Rows from block 4 of a small multi-label image tagger, named by matrix and row number. Rows with one number belong to one neuron. Each number is 50 + 12 x the weight over its row's rms, rounded and kept within 0 to 99. All counts start at 0. After the name is the row's rms in percent of the matrix's.
After each neuron's rows are labels from the 100 images, of 14848, where the neuron reaches its largest size: "responds to" is what is common among them. Only what is clearly more common there than usual is listed. The data: telescope images of galaxies (Galaxy Zoo DECaLS).
# u: gMLP up (value half) (model.blocks.4.mixer.u.weight, 512x256), inputs 0-127
# v: gMLP up (gate half) (model.blocks.4.mixer.v.weight, 512x256), inputs 0-127
# out: gMLP down (model.blocks.4.mixer.out.weight, 256x512, transposed), outputs 0-127

u.210 098:55 56 23 37 55 64 48 37 80 52 34 64 38 33 53 26 45 56 48 59 42 60 57 56 49 55 33 44 40 74 47 62 47 38 69 62 60 45 30 60 61 52 71 59 58 53 47 25 38 39 63 58 50 36 53 54 35 55 65 48 53 35 47 52 40 51 62 47 36 65 41 59 41 37 48 61 60 42 53 43 54 62 41 67 49 59 55 63 47 44 56 55 54 53 68 39 37 47 43 33 45 52 51 39 35 25 51 48 62 62 50 34 27 50 38 40 42 56 43 46 50 56 55 45 55 46 32 36
v.210 089:32 48 34 15 46 46 69 52 49 33 43 58 57 36 61 50 52 54 56 25 55 44 45 63 44 71 39 13 43 45 48 18 49 52 11 53 38 40 56 56 46 46 53 62 43 42 37 68 38 51 70 68 55 44 56 65 46 53 50 25 42 64 36 41 63 53 51 60 58 53 47 20 67 49 50 57 69 63 50 30 24 44 51 46 43 57 46 43 63 54 57 69 65 50 57 63 58 57 56 57 28 48 46 39 38 76 43 50 65 27 46 53 61 45 49 37 34 52 37 81 61 27 58 60 54 55 52 44
out.210 100:39 41 75 48 44 54 57 46 51 66 52 63 67 46 43 62 63 44 49 35 38 47 41 63 45 45 49 69 41 46 55 56 45 44 45 45 54 62 58 59 25 55 61 44 62 31 43 62 47 38 61 33 57 66 58 61 36 51 42 65 42 49 61 44 72 55 52 49 32 52 73 38 52 36 46 49 57 44 71 48 62 40 23 31 39 39 37 28 26 29 61 51 27 68 38 64 65 65 39 40 46 44 42 46 73 47 39 42 41 46 55 53 44 46 37 40 45 41 63 45 71 41 52 43 64 63 65 77
responds to: shape: featured or disk

u.504 103:48 27 69 47 33 43 52 31 51 43 30 60 58 41 39 61 31 57 60 25 51 54 55 74 51 43 61 49 46 66 26 48 55 52 59 56 58 57 59 50 51 66 34 43 35 51 49 60 47 51 37 55 55 28 42 52 65 55 60 64 51 57 55 60 49 71 36 66 40 63 79 60 68 59 53 66 37 49 52 45 60 34 41 35 52 56 53 54 62 34 51 60 59 46 30 45 81 47 48 41 64 51 38 44 75 49 36 43 42 60 41 70 56 34 68 57 37 50 53 49 39 55 35 36 43 36 61 31
v.504 099:55 54 33 70 15 61 75 30 59 34 65 61 28 33 34 48 49 59 58 40 66 37 49 27 58 53 43 67 59 46 38 47 48 36 46 45 53 79 55 52 61 48 54 55 50 42 45 40 52 58 58 37 52 37 66 24 44 42 39 56 47 58 39 34 46 31 52 59 48 70 62 34 42 49 60 76 29 38 41 53 56 41 52 39 29 41 40 64 62 41 54 41 49 22 53 69 55 65 62 44 56 61 54 62 61 51 74 42 41 48 75 46 50 39 47 84 54 81 59 52 57 36 54 35 42 58 47 39
out.504 092:23 66 50 62 28 45 51 58 47 47 57 84 35 39 46 48 42 44 17 65 39 43 20 62 64 47 61 83 56 46 47 62 49 53 40 45 31 35 44 47 63 47 40 67 39 32 57 35 37 17 53 57 64 36 70 34 62 55 78 63 45 55 48 44 48 39 75 52 46 53 41 41 61 52 42 56 35 39 57 39 50 48 40 45 56 29 64 60 69 69 57 32 52 31 57 32 28 67 71 42 43 57 67 39 24 49 59 43 67 55 64 33 51 58 42 45 35 52 41 55 45 47 65 70 25 30 48 44
responds to: shape: featured or disk; edge-on disk: yes

u.406 096:50 39 41 57 52 32 43 65 32 49 56 54 58 54 63 58 63 74 67 51 29 68 46 49 39 54 56 57 47 70 61 69 44 44 45 59 37 55 46 48 64 42 52 59 77 57 55 49 44 50 57 43 32 44 36 40 57 71 30 25 58 47 56 40 62 36 37 61 27 49 70 36 66 62 47 51 76 49 52 21 47 30 51 50 57 67 55 43 59 40 67 24 52 42 41 56 50 50 52 24 62 58 35 54 61 27 34 45 57 40 47 50 40 57 72 64 55 58 44 56 57 66 43 65 55 65 57 29
v.406 084:50 54 49 46 62 27 53 71 41 34 64 38 46 37 46 64 46 49 45 22 64 52 48 43 35 45 36 48 37 56 62 57 47 61 32 35 62 58 44 59 69 52 36 63 48 54 40 56 47 40 46 48 70 26 47 28 48 84 72 44 51 31 48 45 39 50 42 77 53 30 55 40 47 34 40 74 63 62 47 51 42 55 59 31 64 53 39 46 61 49 76 65 51 55 41 44 54 70 51 37 47 33 27 51 59 42 41 46 47 33 44 69 42 43 66 63 45 33 43 32 44 30 64 62 62 52 50 44
out.406 099:62 66 66 42 42 57 43 62 49 53 54 48 45 43 40 61 43 32 34 76 76 24 42 37 52 26 52 65 53 44 57 45 47 57 58 56 63 39 80 60 73 55 45 62 63 46 43 48 66 65 50 57 57 65 70 49 49 41 62 37 33 53 48 45 36 45 46 59 73 53 57 63 61 36 81 50 48 56 41 51 55 48 46 50 44 31 38 49 46 42 45 50 67 51 44 54 26 56 62 52 52 27 73 41 54 69 53 66 29 55 37 46 43 34 51 53 50 33 61 33 64 26 56 33 47 71 46 59
responds to: roundness: cigar-shaped

u.185 080:43 63 74 41 72 51 42 49 41 81 63 23 36 45 52 32 52 30 73 54 36 43 44 60 50 52 24 72 47 56 58 38 42 50 55 42 73 75 36 65 59 37 44 21 05 39 76 50 59 31 42 47 36 73 36 60 42 58 55 84 46 50 54 49 57 56 35 61 60 40 53 48 63 49 58 45 50 56 51 71 34 63 50 39 46 32 44 50 50 46 38 54 37 56 41 52 33 52 52 57 27 40 48 52 59 36 33 29 49 60 40 52 38 50 39 54 48 42 50 60 57 65 40 58 45 43 53 44
v.185 094:49 33 69 47 46 42 42 67 46 60 21 59 47 56 53 32 53 59 41 37 49 61 58 50 40 58 51 67 36 53 39 58 34 34 45 54 55 45 40 50 37 43 64 53 66 44 55 31 26 43 77 37 66 70 62 48 62 65 51 39 38 73 56 58 60 60 46 48 55 56 12 54 63 39 25 49 43 45 48 44 50 53 52 46 48 24 50 63 45 38 54 40 68 67 39 55 44 49 43 50 58 65 61 66 56 67 49 45 60 40 41 42 35 30 53 51 57 43 48 29 56 62 62 42 39 54 34 48
out.185 093:47 39 29 33 71 47 53 37 70 44 65 64 62 40 60 37 39 33 27 36 39 59 41 61 42 64 47 58 43 59 48 56 36 36 43 58 46 48 56 55 30 50 57 62 55 33 59 55 43 35 63 68 47 48 59 64 55 32 63 12 47 57 47 44 54 56 47 41 49 27 48 40 37 58 31 54 40 59 54 54 54 44 42 84 45 48 56 55 69 51 56 64 53 52 65 58 58 43 43 55 55 43 56 38 41 53 37 49 44 66 37 36 60 34 26 39 42 50 48 60 40 37 56 44 59 54 55 46
responds to: shape: featured or disk; edge-on disk: no; spiral arms: yes

u.248 097:72 60 47 43 62 46 62 77 38 45 55 57 29 46 66 36 78 42 30 48 52 56 62 28 50 46 37 54 42 44 48 50 54 51 57 63 43 51 52 73 70 47 36 43 52 73 48 60 42 34 59 53 36 58 36 60 42 46 44 57 71 57 41 42 53 45 49 24 56 38 53 43 31 37 43 36 39 56 41 29 43 64 45 53 47 59 55 22 48 46 68 42 35 62 38 44 58 30 34 45 49 34 50 46 19 48 55 53 43 38 31 40 59 62 46 46 51 58 66 51 53 60 51 39 43 34 52 67
v.248 085:57 53 33 66 48 71 51 64 45 60 46 40 63 47 52 52 80 64 39 59 43 64 43 46 77 58 63 60 59 67 22 49 51 27 41 43 52 44 48 61 43 57 26 79 50 44 42 54 67 47 58 49 57 49 52 41 43 57 38 60 60 59 56 72 43 70 60 70 43 47 62 59 48 43 45 50 62 65 34 38 34 51 63 65 26 51 49 34 41 65 66 72 42 51 56 27 49 46 52 68 55 41 67 57 49 77 27 59 44 54 51 31 42 51 61 61 50 50 29 36 67 43 28 65 56 39 53 64
out.248 096:68 58 43 54 55 46 45 41 67 59 36 31 32 52 50 42 43 45 48 77 52 70 54 41 29 38 56 31 54 60 51 75 63 82 39 32 47 34 55 43 50 47 46 44 66 63 45 48 69 67 38 56 57 46 64 52 51 41 68 65 28 49 44 43 56 67 34 48 29 52 34 52 49 55 59 60 44 56 48 52 44 43 62 58 31 50 44 37 54 44 31 46 48 35 57 70 51 59 61 77 48 45 42 79 46 63 52 54 70 47 29 54 39 35 68 47 46 45 69 56 30 35 47 41 44 57 53 58
responds to: shape: featured or disk; edge-on disk: no; spiral arms: yes

u.490 105:55 56 42 27 60 57 44 51 53 48 53 44 71 42 46 33 56 71 43 36 46 64 20 41 40 50 44 62 85 50 38 50 29 49 43 61 43 61 53 40 80 72 52 48 55 29 43 41 57 34 49 47 43 26 55 48 48 60 41 64 64 47 54 72 50 36 36 34 47 50 69 58 64 38 41 60 58 63 45 48 37 52 53 47 58 73 39 52 46 74 72 48 71 34 54 51 50 58 45 78 71 57 44 61 39 43 30 51 68 32 50 55 34 51 77 51 44 62 60 31 60 50 48 49 51 41 40 56
v.490 095:31 51 51 57 44 52 59 53 89 36 57 32 29 51 43 39 44 57 55 24 61 64 68 34 52 42 60 47 50 68 52 52 65 65 45 49 54 39 41 60 34 59 42 49 50 44 50 43 43 43 45 28 48 36 61 50 48 56 40 39 66 41 68 46 52 49 47 45 89 48 51 37 56 40 49 32 78 53 45 59 58 47 42 51 54 38 17 33 35 54 51 50 69 34 46 46 36 54 54 40 48 70 34 34 76 48 33 37 43 36 53 32 37 57 38 48 30 48 84 52 62 67 51 41 52 35 59 45
out.490 102:61 52 48 57 60 34 47 39 51 58 53 39 29 73 56 61 58 45 54 61 28 39 55 56 47 41 63 48 61 65 46 57 52 43 56 40 43 52 46 54 36 47 53 53 63 54 53 58 49 74 57 52 39 56 37 34 57 57 56 42 40 51 64 31 55 59 40 28 62 36 48 33 62 53 57 32 47 34 29 62 63 59 55 57 45 31 49 46 56 55 47 63 55 61 34 22 29 67 56 40 37 31 47 45 60 46 46 75 46 69 53 53 39 43 44 33 37 59 35 66 24 51 74 58 59 57 40 52
responds to: roundness: cigar-shaped

u.20 093:46 61 41 64 55 31 64 51 38 41 63 35 31 27 43 64 19 49 56 68 53 78 50 45 51 52 63 44 39 43 57 42 48 38 50 41 40 32 50 38 47 39 51 32 59 54 41 52 63 53 52 52 66 42 54 50 42 66 58 38 44 52 31 44 60 69 27 61 53 48 61 60 47 61 48 55 51 45 62 32 66 35 35 59 43 59 60 48 70 42 57 42 43 61 57 58 55 58 39 77 45 59 55 43 22 50 43 47 50 52 41 41 69 34 58 70 45 36 62 50 43 46 66 66 40 63 34 39
v.20 093:44 34 61 56 62 49 59 51 53 59 49 54 30 13 75 56 44 47 52 49 43 66 37 35 47 61 59 48 37 51 47 58 66 23 49 28 60 30 51 63 52 65 24 51 46 49 63 47 62 38 39 57 60 68 41 38 43 45 39 59 53 47 42 29 50 61 59 46 40 46 80 63 57 56 53 59 49 74 41 40 58 56 61 42 51 73 43 49 54 50 70 46 60 53 45 41 32 61 48 44 60 80 53 42 53 65 58 60 56 41 52 54 56 24 44 49 57 52 59 66 39 63 49 70 65 73 51 39
out.20 097:60 36 64 65 32 48 50 37 73 35 58 51 49 66 66 33 64 62 42 53 39 44 51 37 46 33 50 54 48 42 64 51 46 62 39 52 68 40 46 49 74 46 50 71 42 53 35 52 51 58 48 47 45 57 51 58 48 65 60 61 72 57 40 41 65 45 59 30 68 48 35 62 59 41 26 54 54 36 34 36 40 76 70 61 58 39 33 37 34 30 59 56 53 71 51 74 62 62 63 50 49 51 55 64 52 42 58 37 51 36 71 64 63 38 72 41 58 39 65 52 59 53 63 49 41 44 61 61
responds to: roundness: cigar-shaped

u.296 101:26 57 47 46 60 28 41 44 63 52 37 52 58 66 59 71 41 46 59 48 53 62 74 52 70 21 56 36 50 68 44 37 60 34 47 34 51 42 47 50 50 56 46 63 49 50 39 71 39 59 39 57 23 66 43 54 46 51 43 52 50 48 47 62 57 57 47 66 44 48 52 29 42 56 63 49 67 60 70 50 41 62 34 36 58 35 43 40 62 48 61 47 55 25 55 60 49 59 49 53 67 42 46 57 53 56 61 49 35 57 39 42 46 31 41 46 53 64 62 64 45 60 49 41 49 34 36 62
v.296 095:37 24 34 45 37 67 42 54 33 45 72 63 67 26 59 47 66 41 38 40 43 66 45 64 32 48 61 56 59 56 48 58 43 17 44 77 56 69 55 49 57 39 41 55 52 52 47 59 34 44 60 51 42 68 64 47 46 39 76 40 63 47 28 28 57 43 51 43 36 44 32 34 54 58 63 58 63 48 69 67 46 56 55 38 52 44 51 24 54 74 55 52 35 48 64 66 70 48 46 43 56 43 29 59 44 55 63 22 48 55 50 59 62 56 55 51 29 48 35 66 62 38 55 46 51 63 59 36
out.296 100:71 50 65 59 42 73 51 44 51 51 69 44 32 47 61 49 37 52 38 40 44 54 34 43 47 41 59 56 42 41 73 54 71 45 52 49 39 52 38 20 50 55 60 33 41 45 38 44 61 59 41 42 69 45 36 49 45 68 46 55 65 64 25 44 63 32 60 68 53 38 41 45 58 45 36 53 49 72 35 56 57 45 63 41 53 27 69 39 54 52 32 46 56 51 45 39 43 33 45 60 31 59 55 36 47 53 41 51 57 54 48 47 54 63 60 84 52 32 55 39 42 73 52 59 56 56 51 56
responds to: shape: featured or disk; edge-on disk: no; spiral arms: yes