python train.py --arch="gmlp" --model="multi-label image tagger" --dataset="telescope images of galaxies (Galaxy Zoo DECaLS)" --train_examples=88335 --image_size=40 --crop_scale_min=0.7 --horizontal_flip=false --norm="layernorm" --mlp_ratio=4 --patch_size=[4, 4] --conv_stem=false --layers=14 --width=256 --num_labels=24 --residual_init="none" --optimizer="soap" --beta2=0.99 --lr=0.0023 --beta1=0.95 --shampoo_beta=0.99 --eps=1e-08 --precondition_frequency=16 --max_precond_dim=512 --one_sided=false --adamw_lr_other_params=0.0024 --steps=15400 --batch_size=256 --epochs=44.6 --lr_schedule="poly" --final_lr_fraction=0 --warmup_steps=3080 --weight_decay=0.05 --adamw_weight_decay_other_params=0.05
Rows from block 2, named by matrix and row number. Rows with one number belong to one neuron. Each number is 500 + 25 x the weight over its row's rms, rounded and kept within 0 to 999. All counts start at 0. Numbers have three digits each.
# u: gMLP up (value half) (model.blocks.2.mixer.u.weight, 512x256), inputs 172-255
# v: gMLP up (gate half) (model.blocks.2.mixer.v.weight, 512x256), inputs 172-255
# out: gMLP down (model.blocks.2.mixer.out.weight, 256x512, transposed), outputs 172-255
u.11:479482497471549462499433452465518526521541519503432492488560572504492461479512457497543484540485498478559494500431479472491489506469508503496507486506484515499517482514497508558539519542505503496499439491517557520465521464494526474465510514534511491493
v.11:515506490539487496488534508526497510526508472524441465493526489482498473496483514581493493512528548502507473498479464512503494469513475466485509467475528448488494538480471526493564526489448458518498477514517529452519558496460497471475525522506455530481
out.11:496536495515458490554534457548477510493509467485508536501496519433517532505473502496506521539510530496551532480482526507496506472512523489538513519503497426490521489512456493520508485515526523488507553552519545499504521510508516511524503487519521482540
u.12:494494531465513459500532495492507530545480538497521509489523470541495536513502516477506480517472523483496510495518479504489562529490541465477547488451491527503516479471457479477503503485474519495536493542512508496489496498460526476519468519488511490542
v.12:477491486534494504536520507507556516517532521530522515536472470556493507511534532471533482510486492496528525488492461495462501497524491480495516476479494536486530520521467496472484495498527503475505509456447495528501512504505527475474492566517512485488
out.12:556497482564447460544484486510485526480505502550485522498496492478551509489493491502481523502496530479434457551493506473541477522532467493494501494455505478498488527480471503529470514462520507478496552484474473484470502509516509499492489478476494511491
u.13:472516468478501486482520478511471480524518507497478490508464496511519444503500501492484514500474510553491508457466503515521519465499524471545529498524455467496477533490490546526473467562537553496490447520487529501525528484492469491490486475509537504501
v.13:503492540557458504518468472505518514475463518492478501518491529492498504465551530486517492491467483504520490473514471496553498500469514489484489522454512465522466486481500509514493503536479458514502484477520506511503524514491509496506491461506472458515
out.13:458516518499493489486515499519487521500567523484513516536494502468503541494512511494453489583522477492510503527522479471498488482484495494454521498487489501498518476508478467471505500483461462491550506471502448496468493509542474492455488491507443499510
u.14:466507509490492542517528483533553478502465519484494510468529519523475478500451493488514507530419462529479513521492489460525491504496510547469511478484532549471455515549463503562513498468485514470492507516491446541482477475504509486463556479543521516493
v.14:526505482491469531488532513486571519486512502476480552522489541476500520522478501464484489533527499448455499484566479467467517463447515470499469539521492482499510468504530475481539516519553507509465512482500517496522490519525506478503493475509475461501
out.14:539440486488502440467484465442516489496476519525511512493457507478545509516429486487478525523543470525506545539514516502438532485510476492532486526501505466560535486506528475440500509487486519510490492476491475490494464521501465461520498469520466478501
u.15:530498465515503473491485501500527499518511479587485483518514492483499487489530534511466459511469473574495508482496542529501526499495524490488518504479477478484478489496503455514493509523484522523524497487512478499472473509496487481497491498497532512538
v.15:515544465543498474530502503494503498482477528508525542496511512502489487460528461516485487509477528478509506464448485508486450509510527482481531474480504493484500473515515513502486524496512492445514479471500521528513557494523531457490480520516489507517
out.15:469494520512468496538476512466490466449472481515544500517500419490518539496491465455483507522480458489471473509524483482516500491502493496492523505503484524556536508488520512458464494508498522478451494491543509526535494476497544506496478538507534485475
u.16:448506528482486486482524507520518494473470472492480499476492491484483460498430494544491531503493494515509450522512538478525485525501540519452478491533482521567489468445492500468499509496477522468537459507512474500537516533445465540517458479482517492492
v.16:470511514462475445447565485549506500499524464490522534526496496509437468469503491454532501483500506449514473488522495508489515499501515514446520472505533495501511463495488528530559522527463507467522495488483520474524493503491511504546511472471492487512
out.16:509539499521515510466539526531491446456528530520499511498521530530448500539589494467466461516500537516512490461471516563487531503483468509496498504511518498520526470484503476514495456501562451501472516501509530466502517490514493494508530495519475521547
u.17:493537529541495472531484485509495460494531528529531482495470513507556534496480522548542525518536479463515470458473482473484481495488478477516477497460520522510456499507505518473469487437501543475514488477520471529496510475535525505484500522504474464512
v.17:483527469468482454471482531469498490499516487507477488450484501451523494475501479494523498518503495480467514540483477544529516522544529464488495479454530526526508480508458495443472510514511499506480496514467510453498489476547512490516462482506492539465
out.17:496512490488462459455478524510479527501469524431520499501567495506471485490554478478525508516523502527557461506496493484506535513450475499477549531469465494464513545464518512524530492478495460509502501555525467520484503497484550497533477488497504500499
u.18:532483519514477538495500479511489487514524512486534449424519485537515517550513472461527526531520457515496511481496520483561548512481444515547526478521506513489492467495500507534488454511516488519507556543566540516524495500496531468497466519495476501515
v.18:484488480489457490492473556535503514491466459505505494459515504489509495506507491482486503438511491497531477524495495483471522503501481527468541539471471493512421497453501481537501445512473519458517517532558502519492495539532499547497528554500497517468
out.18:513532536498486447513478532525549503519512517518527520524529464512528513497501535448453467527461532504475528467488421522530492478530514523499518541529478498528472494469504535495502518502525523491516494515493489511501477489517488553519489457511525510514
u.19:514464470464467541498508482513487485484501472460518455545507497519463501478508517453469452474489504522522508520501493526547499494463537530485524502518535524457497447497431522452504511503455510471495481536518473480540483503473488500488503501477485480484
v.19:511464450519494509504553514464467485557504435499526468542504484489483492547528505442483461466495525475475495529553463497500475533481501565507481503502504496476527457513490506523496513487438512488463496473507453480561514476500492465475498521511553513537
out.19:489526507505539511480473482539494498488471529522486477493487504505504501481526520469515492508535513455548533478513498540510521504505462491507490507502471512488500530526452513495526488545542476511495545524441498538520477520495505457535470529457531488527
u.20:526496494504510509505521466500522501477519515455514534536479498511535503479518490531455547514456506469500503503489546454548463547498487517499505473527529517481516528471535465493485507471516479454484535494494484540547542469480499541472523487523535458479
v.20:460519525537468529508492495483514481563501485524498521567500553482448520501462513500516516502521491463570450495497498489506498521486502471492470523528534471486495502513492532519462508504487492516523508511454496494503479494537529521484464474485524499521
out.20:523485495513487451455481491518491506500524507515508491489490489498527533501495523491487528525498489495486485491458491525500553482548482523484487565482486533461541499511487504506514542523495496541527526494479465489475488511496491472462508479537483584524
u.21:527515425502460547464522527505514510504551550473519525523519471521507502492492480494523491495476489486520531551465493490535508502503526525527504454524509530508474506546449510488497529519483472500508516490469507515476517511482519499512538476501530508504
v.21:513543486509521523544465502546496488549497463504540531495479531500460483519525515529540509461517477510519474519469517466520529493506483482514523486487497444505495511472486496457495437504496501484479486508506513546486521511491498501504540474513504471505
out.21:517492512466476439508506463528469460468494483535512519513520507468516493481495491532453540501529488491507466538493504450508464495486506511450478530493490478479468516467543525526479486511520500488540466495541503491515507460538543506516514523490504525474
u.22:455468479518539498514506475456470466512473505495515525485445486505518496521499482522518492482469502482486448492482558527520520553518495508475488490548483511519497474519480518492540480505493529505535504463520484488508473495484531502481497489489531473485
v.22:509520466524507540486503493539489488494483468458470477488463541475544483469481474467515497466536516524524497508534480501511509503515499485493474530528519453499506506520505483512509523479491528528456552533475504467480505456469507478465533510491460524487
out.22:483474541509473513454489472515523526484474492505541478519480512495477492515526530464503508496535529502479463470494510491464553481467510502502519512495496498501530538461442475470487522522516507520551513503473477519513484500501508517473509529512493492521
u.23:540504474491488528508516527507466440487509510477541476484501470493467498524493475499458505490539426477504479494531488551542461473495494479469522530471507500519482499568486494496506488510512478462520497537484529541499539497491514494482530498473504507515
v.23:526497487507441482481577552484517500478451538507497510472474476547494528501529501515543502472502476452492521472492523503488472499470520473482484484527512542473434493550527514527463488533514499530506487495516541526508491478516449505448503509527520504503
out.23:478441558539461500505485522523486501516493519539495511491513518495501494509518512500502541498488479481518538462501475456479496480513469465473479519514483468514476475499513522516480522485496495490492471443510460524496509482488537503481489532464487481504
u.24:505482545494486426486447469503515477510506518520493520512508487517497492453472514477470484477489499494508460489471535493489512512527467490503532534488510497481507454513490495480527512487472522493483486508499500488553511452538457499497525492493536543460
v.24:540497512524525472519501530468514497495512477513508502517517450528482479484452531532464513543475500514530553471484468527501455515507499511473547485552484484496508491484449482522504533526522508483485509469441491462494522471502469494459504472481505496489
out.24:526528526535496500495514525504478500463507521503450495527570485478481497498520539493557534482483506527506493535504462504495503493479546512514512477493501484483510472495515462533508505498510490525499485512526514478479472483497492544472529494504500496527
u.25:517525515512480513496535504496490478472501480493473483489453549484485452503503441552532460463478489535481505537518534488515504465512560479498491473536478460502525503469521477497503548491513503495519488481476513504534462495470505499521525523522540465527
v.25:464529446467522487485496489530504513489501507536529448500495527476581500473494471538462493466480522500485511518489537559504501452521479482482502499486523543475527458469489523493487499460518522486499480501487505537533461525462513509503541525520515486498
out.25:489498471505534460497485481521502540442456554490521436538554481543519510497472474506523500510512509474504483502510491482482503501469454488499506554529529508498519519517502501496476445500530507526504523499518486496485527469566511541502514523542450502495
u.26:476496486471466522508520471515476469443507504515522499468487480490486484509454479521498511481453515527437505471522488515502463515549469525532505530496534510514557524506461482477520505523473505512447544459515517479501474487512478494516496514487550495508
v.26:513529551484514482520479454507516473487500499501462480476464452476514516528462480507505481502496489491458535473496518481498498534514484514506480547451528470537503512488516448520515501507421507512510464502505498475505490492531483499526523488547476480481
out.26:523499526540481480481519523442529508461496480477462475506502493517526535479490502501508463485503497456503520521502497508469499507441486500450486525495484524538519499463493514529499478513467465570493483515468489486509500487491508482495485453482499519484
u.27:526513483506484537482484509489501457478543497485472516469474498447494506437460521524491535526462513488468475532501457515517544491479487499516499486479547516460527532475518513549508546473498487506506527485473521537486489462469540494508482477499527527515
v.27:486467533519553517503511520515515550517474532479469485520506516543521512477510543544507501494508470518476515480534500467484429525512504494507480488486525524523492532506519560479510535524505515495518498475480442419553479470473543509513490485527520519524
out.27:480557494458497480513519469496482511521516461524559493539480515501505486500491499494503477489505482486474522475477545473468505528501497487477456525473493479494473485513527458539490499512522463486507517504487484432525499468534508552503498503499524472496
u.28:468501488531485469521519477494516482527483476468504549501522516522498482527552525525482471523473465485494535469492519505475465507489515498523476493468504490499477517502501504532493470514488468437454487446446499489557535545506525479469540489495489474480
v.28:525522520495467454508484486493491475564528530507463512493522506482470511487497494496521487479512510493505509477507522505519489472492531479511498472531501503513504458537486511519518448498497490472504462517497526503505553485472569536549498475453491487512
out.28:509548523525489492500519494555508476479479490528521496568472488435491505489445491504490499489514505535513554513475530495507489486538526524462515522513464498474516475506504508505515515520538533491524495556503520506508498533522494516504491499547559499497
u.29:517456458478477493497475498510501485507535467505510488505500486489469487479514498501492535474502514502458531502500484461485511449496501491473545447513507520514458501510517510491508488535479549516516496477461480543520531478501505487483481441469503505484
v.29:504496512526468518516491521489501508499510464510461536510476502550459473521538492489498561490525486514518461464534529499515454527517552497516538503527482464507443513490526498505481473520502504514543506526493524509486490490507511497520536496510466490493
out.29:553553515533484518520515475508505470502453482524462476534516535467479514482511471526507517477538505521523450494474554506514520468531503542538478495482538498486516534512507517514517494459490480518470464513499497486455532509505484528461518496500521523481
u.30:493493499520481512490511524490485526510556480479506577499495529504501491500498467496501496525522480520458500474532528488442530497468544492492487476511473475486492486566481515462506471524487512504523517505497542514497431470479499483529558514533471497481
v.30:483545482536534479518495513484534502501510483499563515489467487547490460498515547477482489491516543510511488474502502489495555529492478488489530475490455501514525478507523473473504526503508512498479481464501534447545478534516535508520483472515467506494
out.30:505484545524486494535515451508473484450510499505509487484509498490526498520529489509523520498526527463525501466465550496516555509474447479482495484523518537534542511507494506504508472462508473505487507488466528518569505534527434544536458544501473465544
u.31:473527542517525512513476471451529502492520508513494493472467493517505541475483539499494505491472463531469483471528414511502522531503519535482485479474484507487502526505494493467536479530466515543433516504500488503547495492513508490487486542483482472507
v.31:472505462473468494518487499521483491452522501524469495494503505451521486501539523511501506521536486421487460490470516531509447483498502512501488570535487474451534476517516482520499464492528494494491479523489462485486550506500504525496511528552540532530
out.31:489505519487466523529501486513518508499497541520450490497501469465511502467453508554503482475475524503464487473498535475482477512483460531499460516520491500489528516538509510488488490441527498488535487510457505444472501496490467514488494508497472493441
u.32:463523497496475527524492526510475530509506475520513517478513518531513518468471512522491504518511521479482473538493514462479520544509515480507546491486493495496511497469486550472530532503494503470515486536458503499534469489513521537537474501491523479523
v.32:497447524469445515513482465507478507519470496493462478488535512507497482538504512532514479475518468531502517497499531463516501503527492567517508471560481526458498497496492506498477504463502502544497491529528476473477507531524472495498537514475484479518
out.32:532528513518501508502514492538498442468468490520546536525490520563515495445500450476485471470508493511526462508464478516506519497470476526503510493468551445507488521482479509508501451497486522527505510502535487503506456527529463520512517522531502478473
u.33:520557513517475485520436513483474510509473525489490478496489490522488473519476507528481484473515513486436545498496522511509520506504513489462538527481524509473542494525498511527541499509508466530533487489498507492493517493492524500562483528489510514482
v.33:511492495564524472492503470527533520510533481484470511467498489405502507457519459512518498483510502503528537521504531486520455510514536465512512492527479512479484474484542524546518507518485538440494523470520527502503520506503496490527462538503496520490
out.33:470498471486491486572531509501516513501536532525495511465469489502497533530486466471564499521523490500569530506481460517549500510536517515487520492525468510473513501464452504514480500537511516492483525532467506529527524492456488544486511460484516511465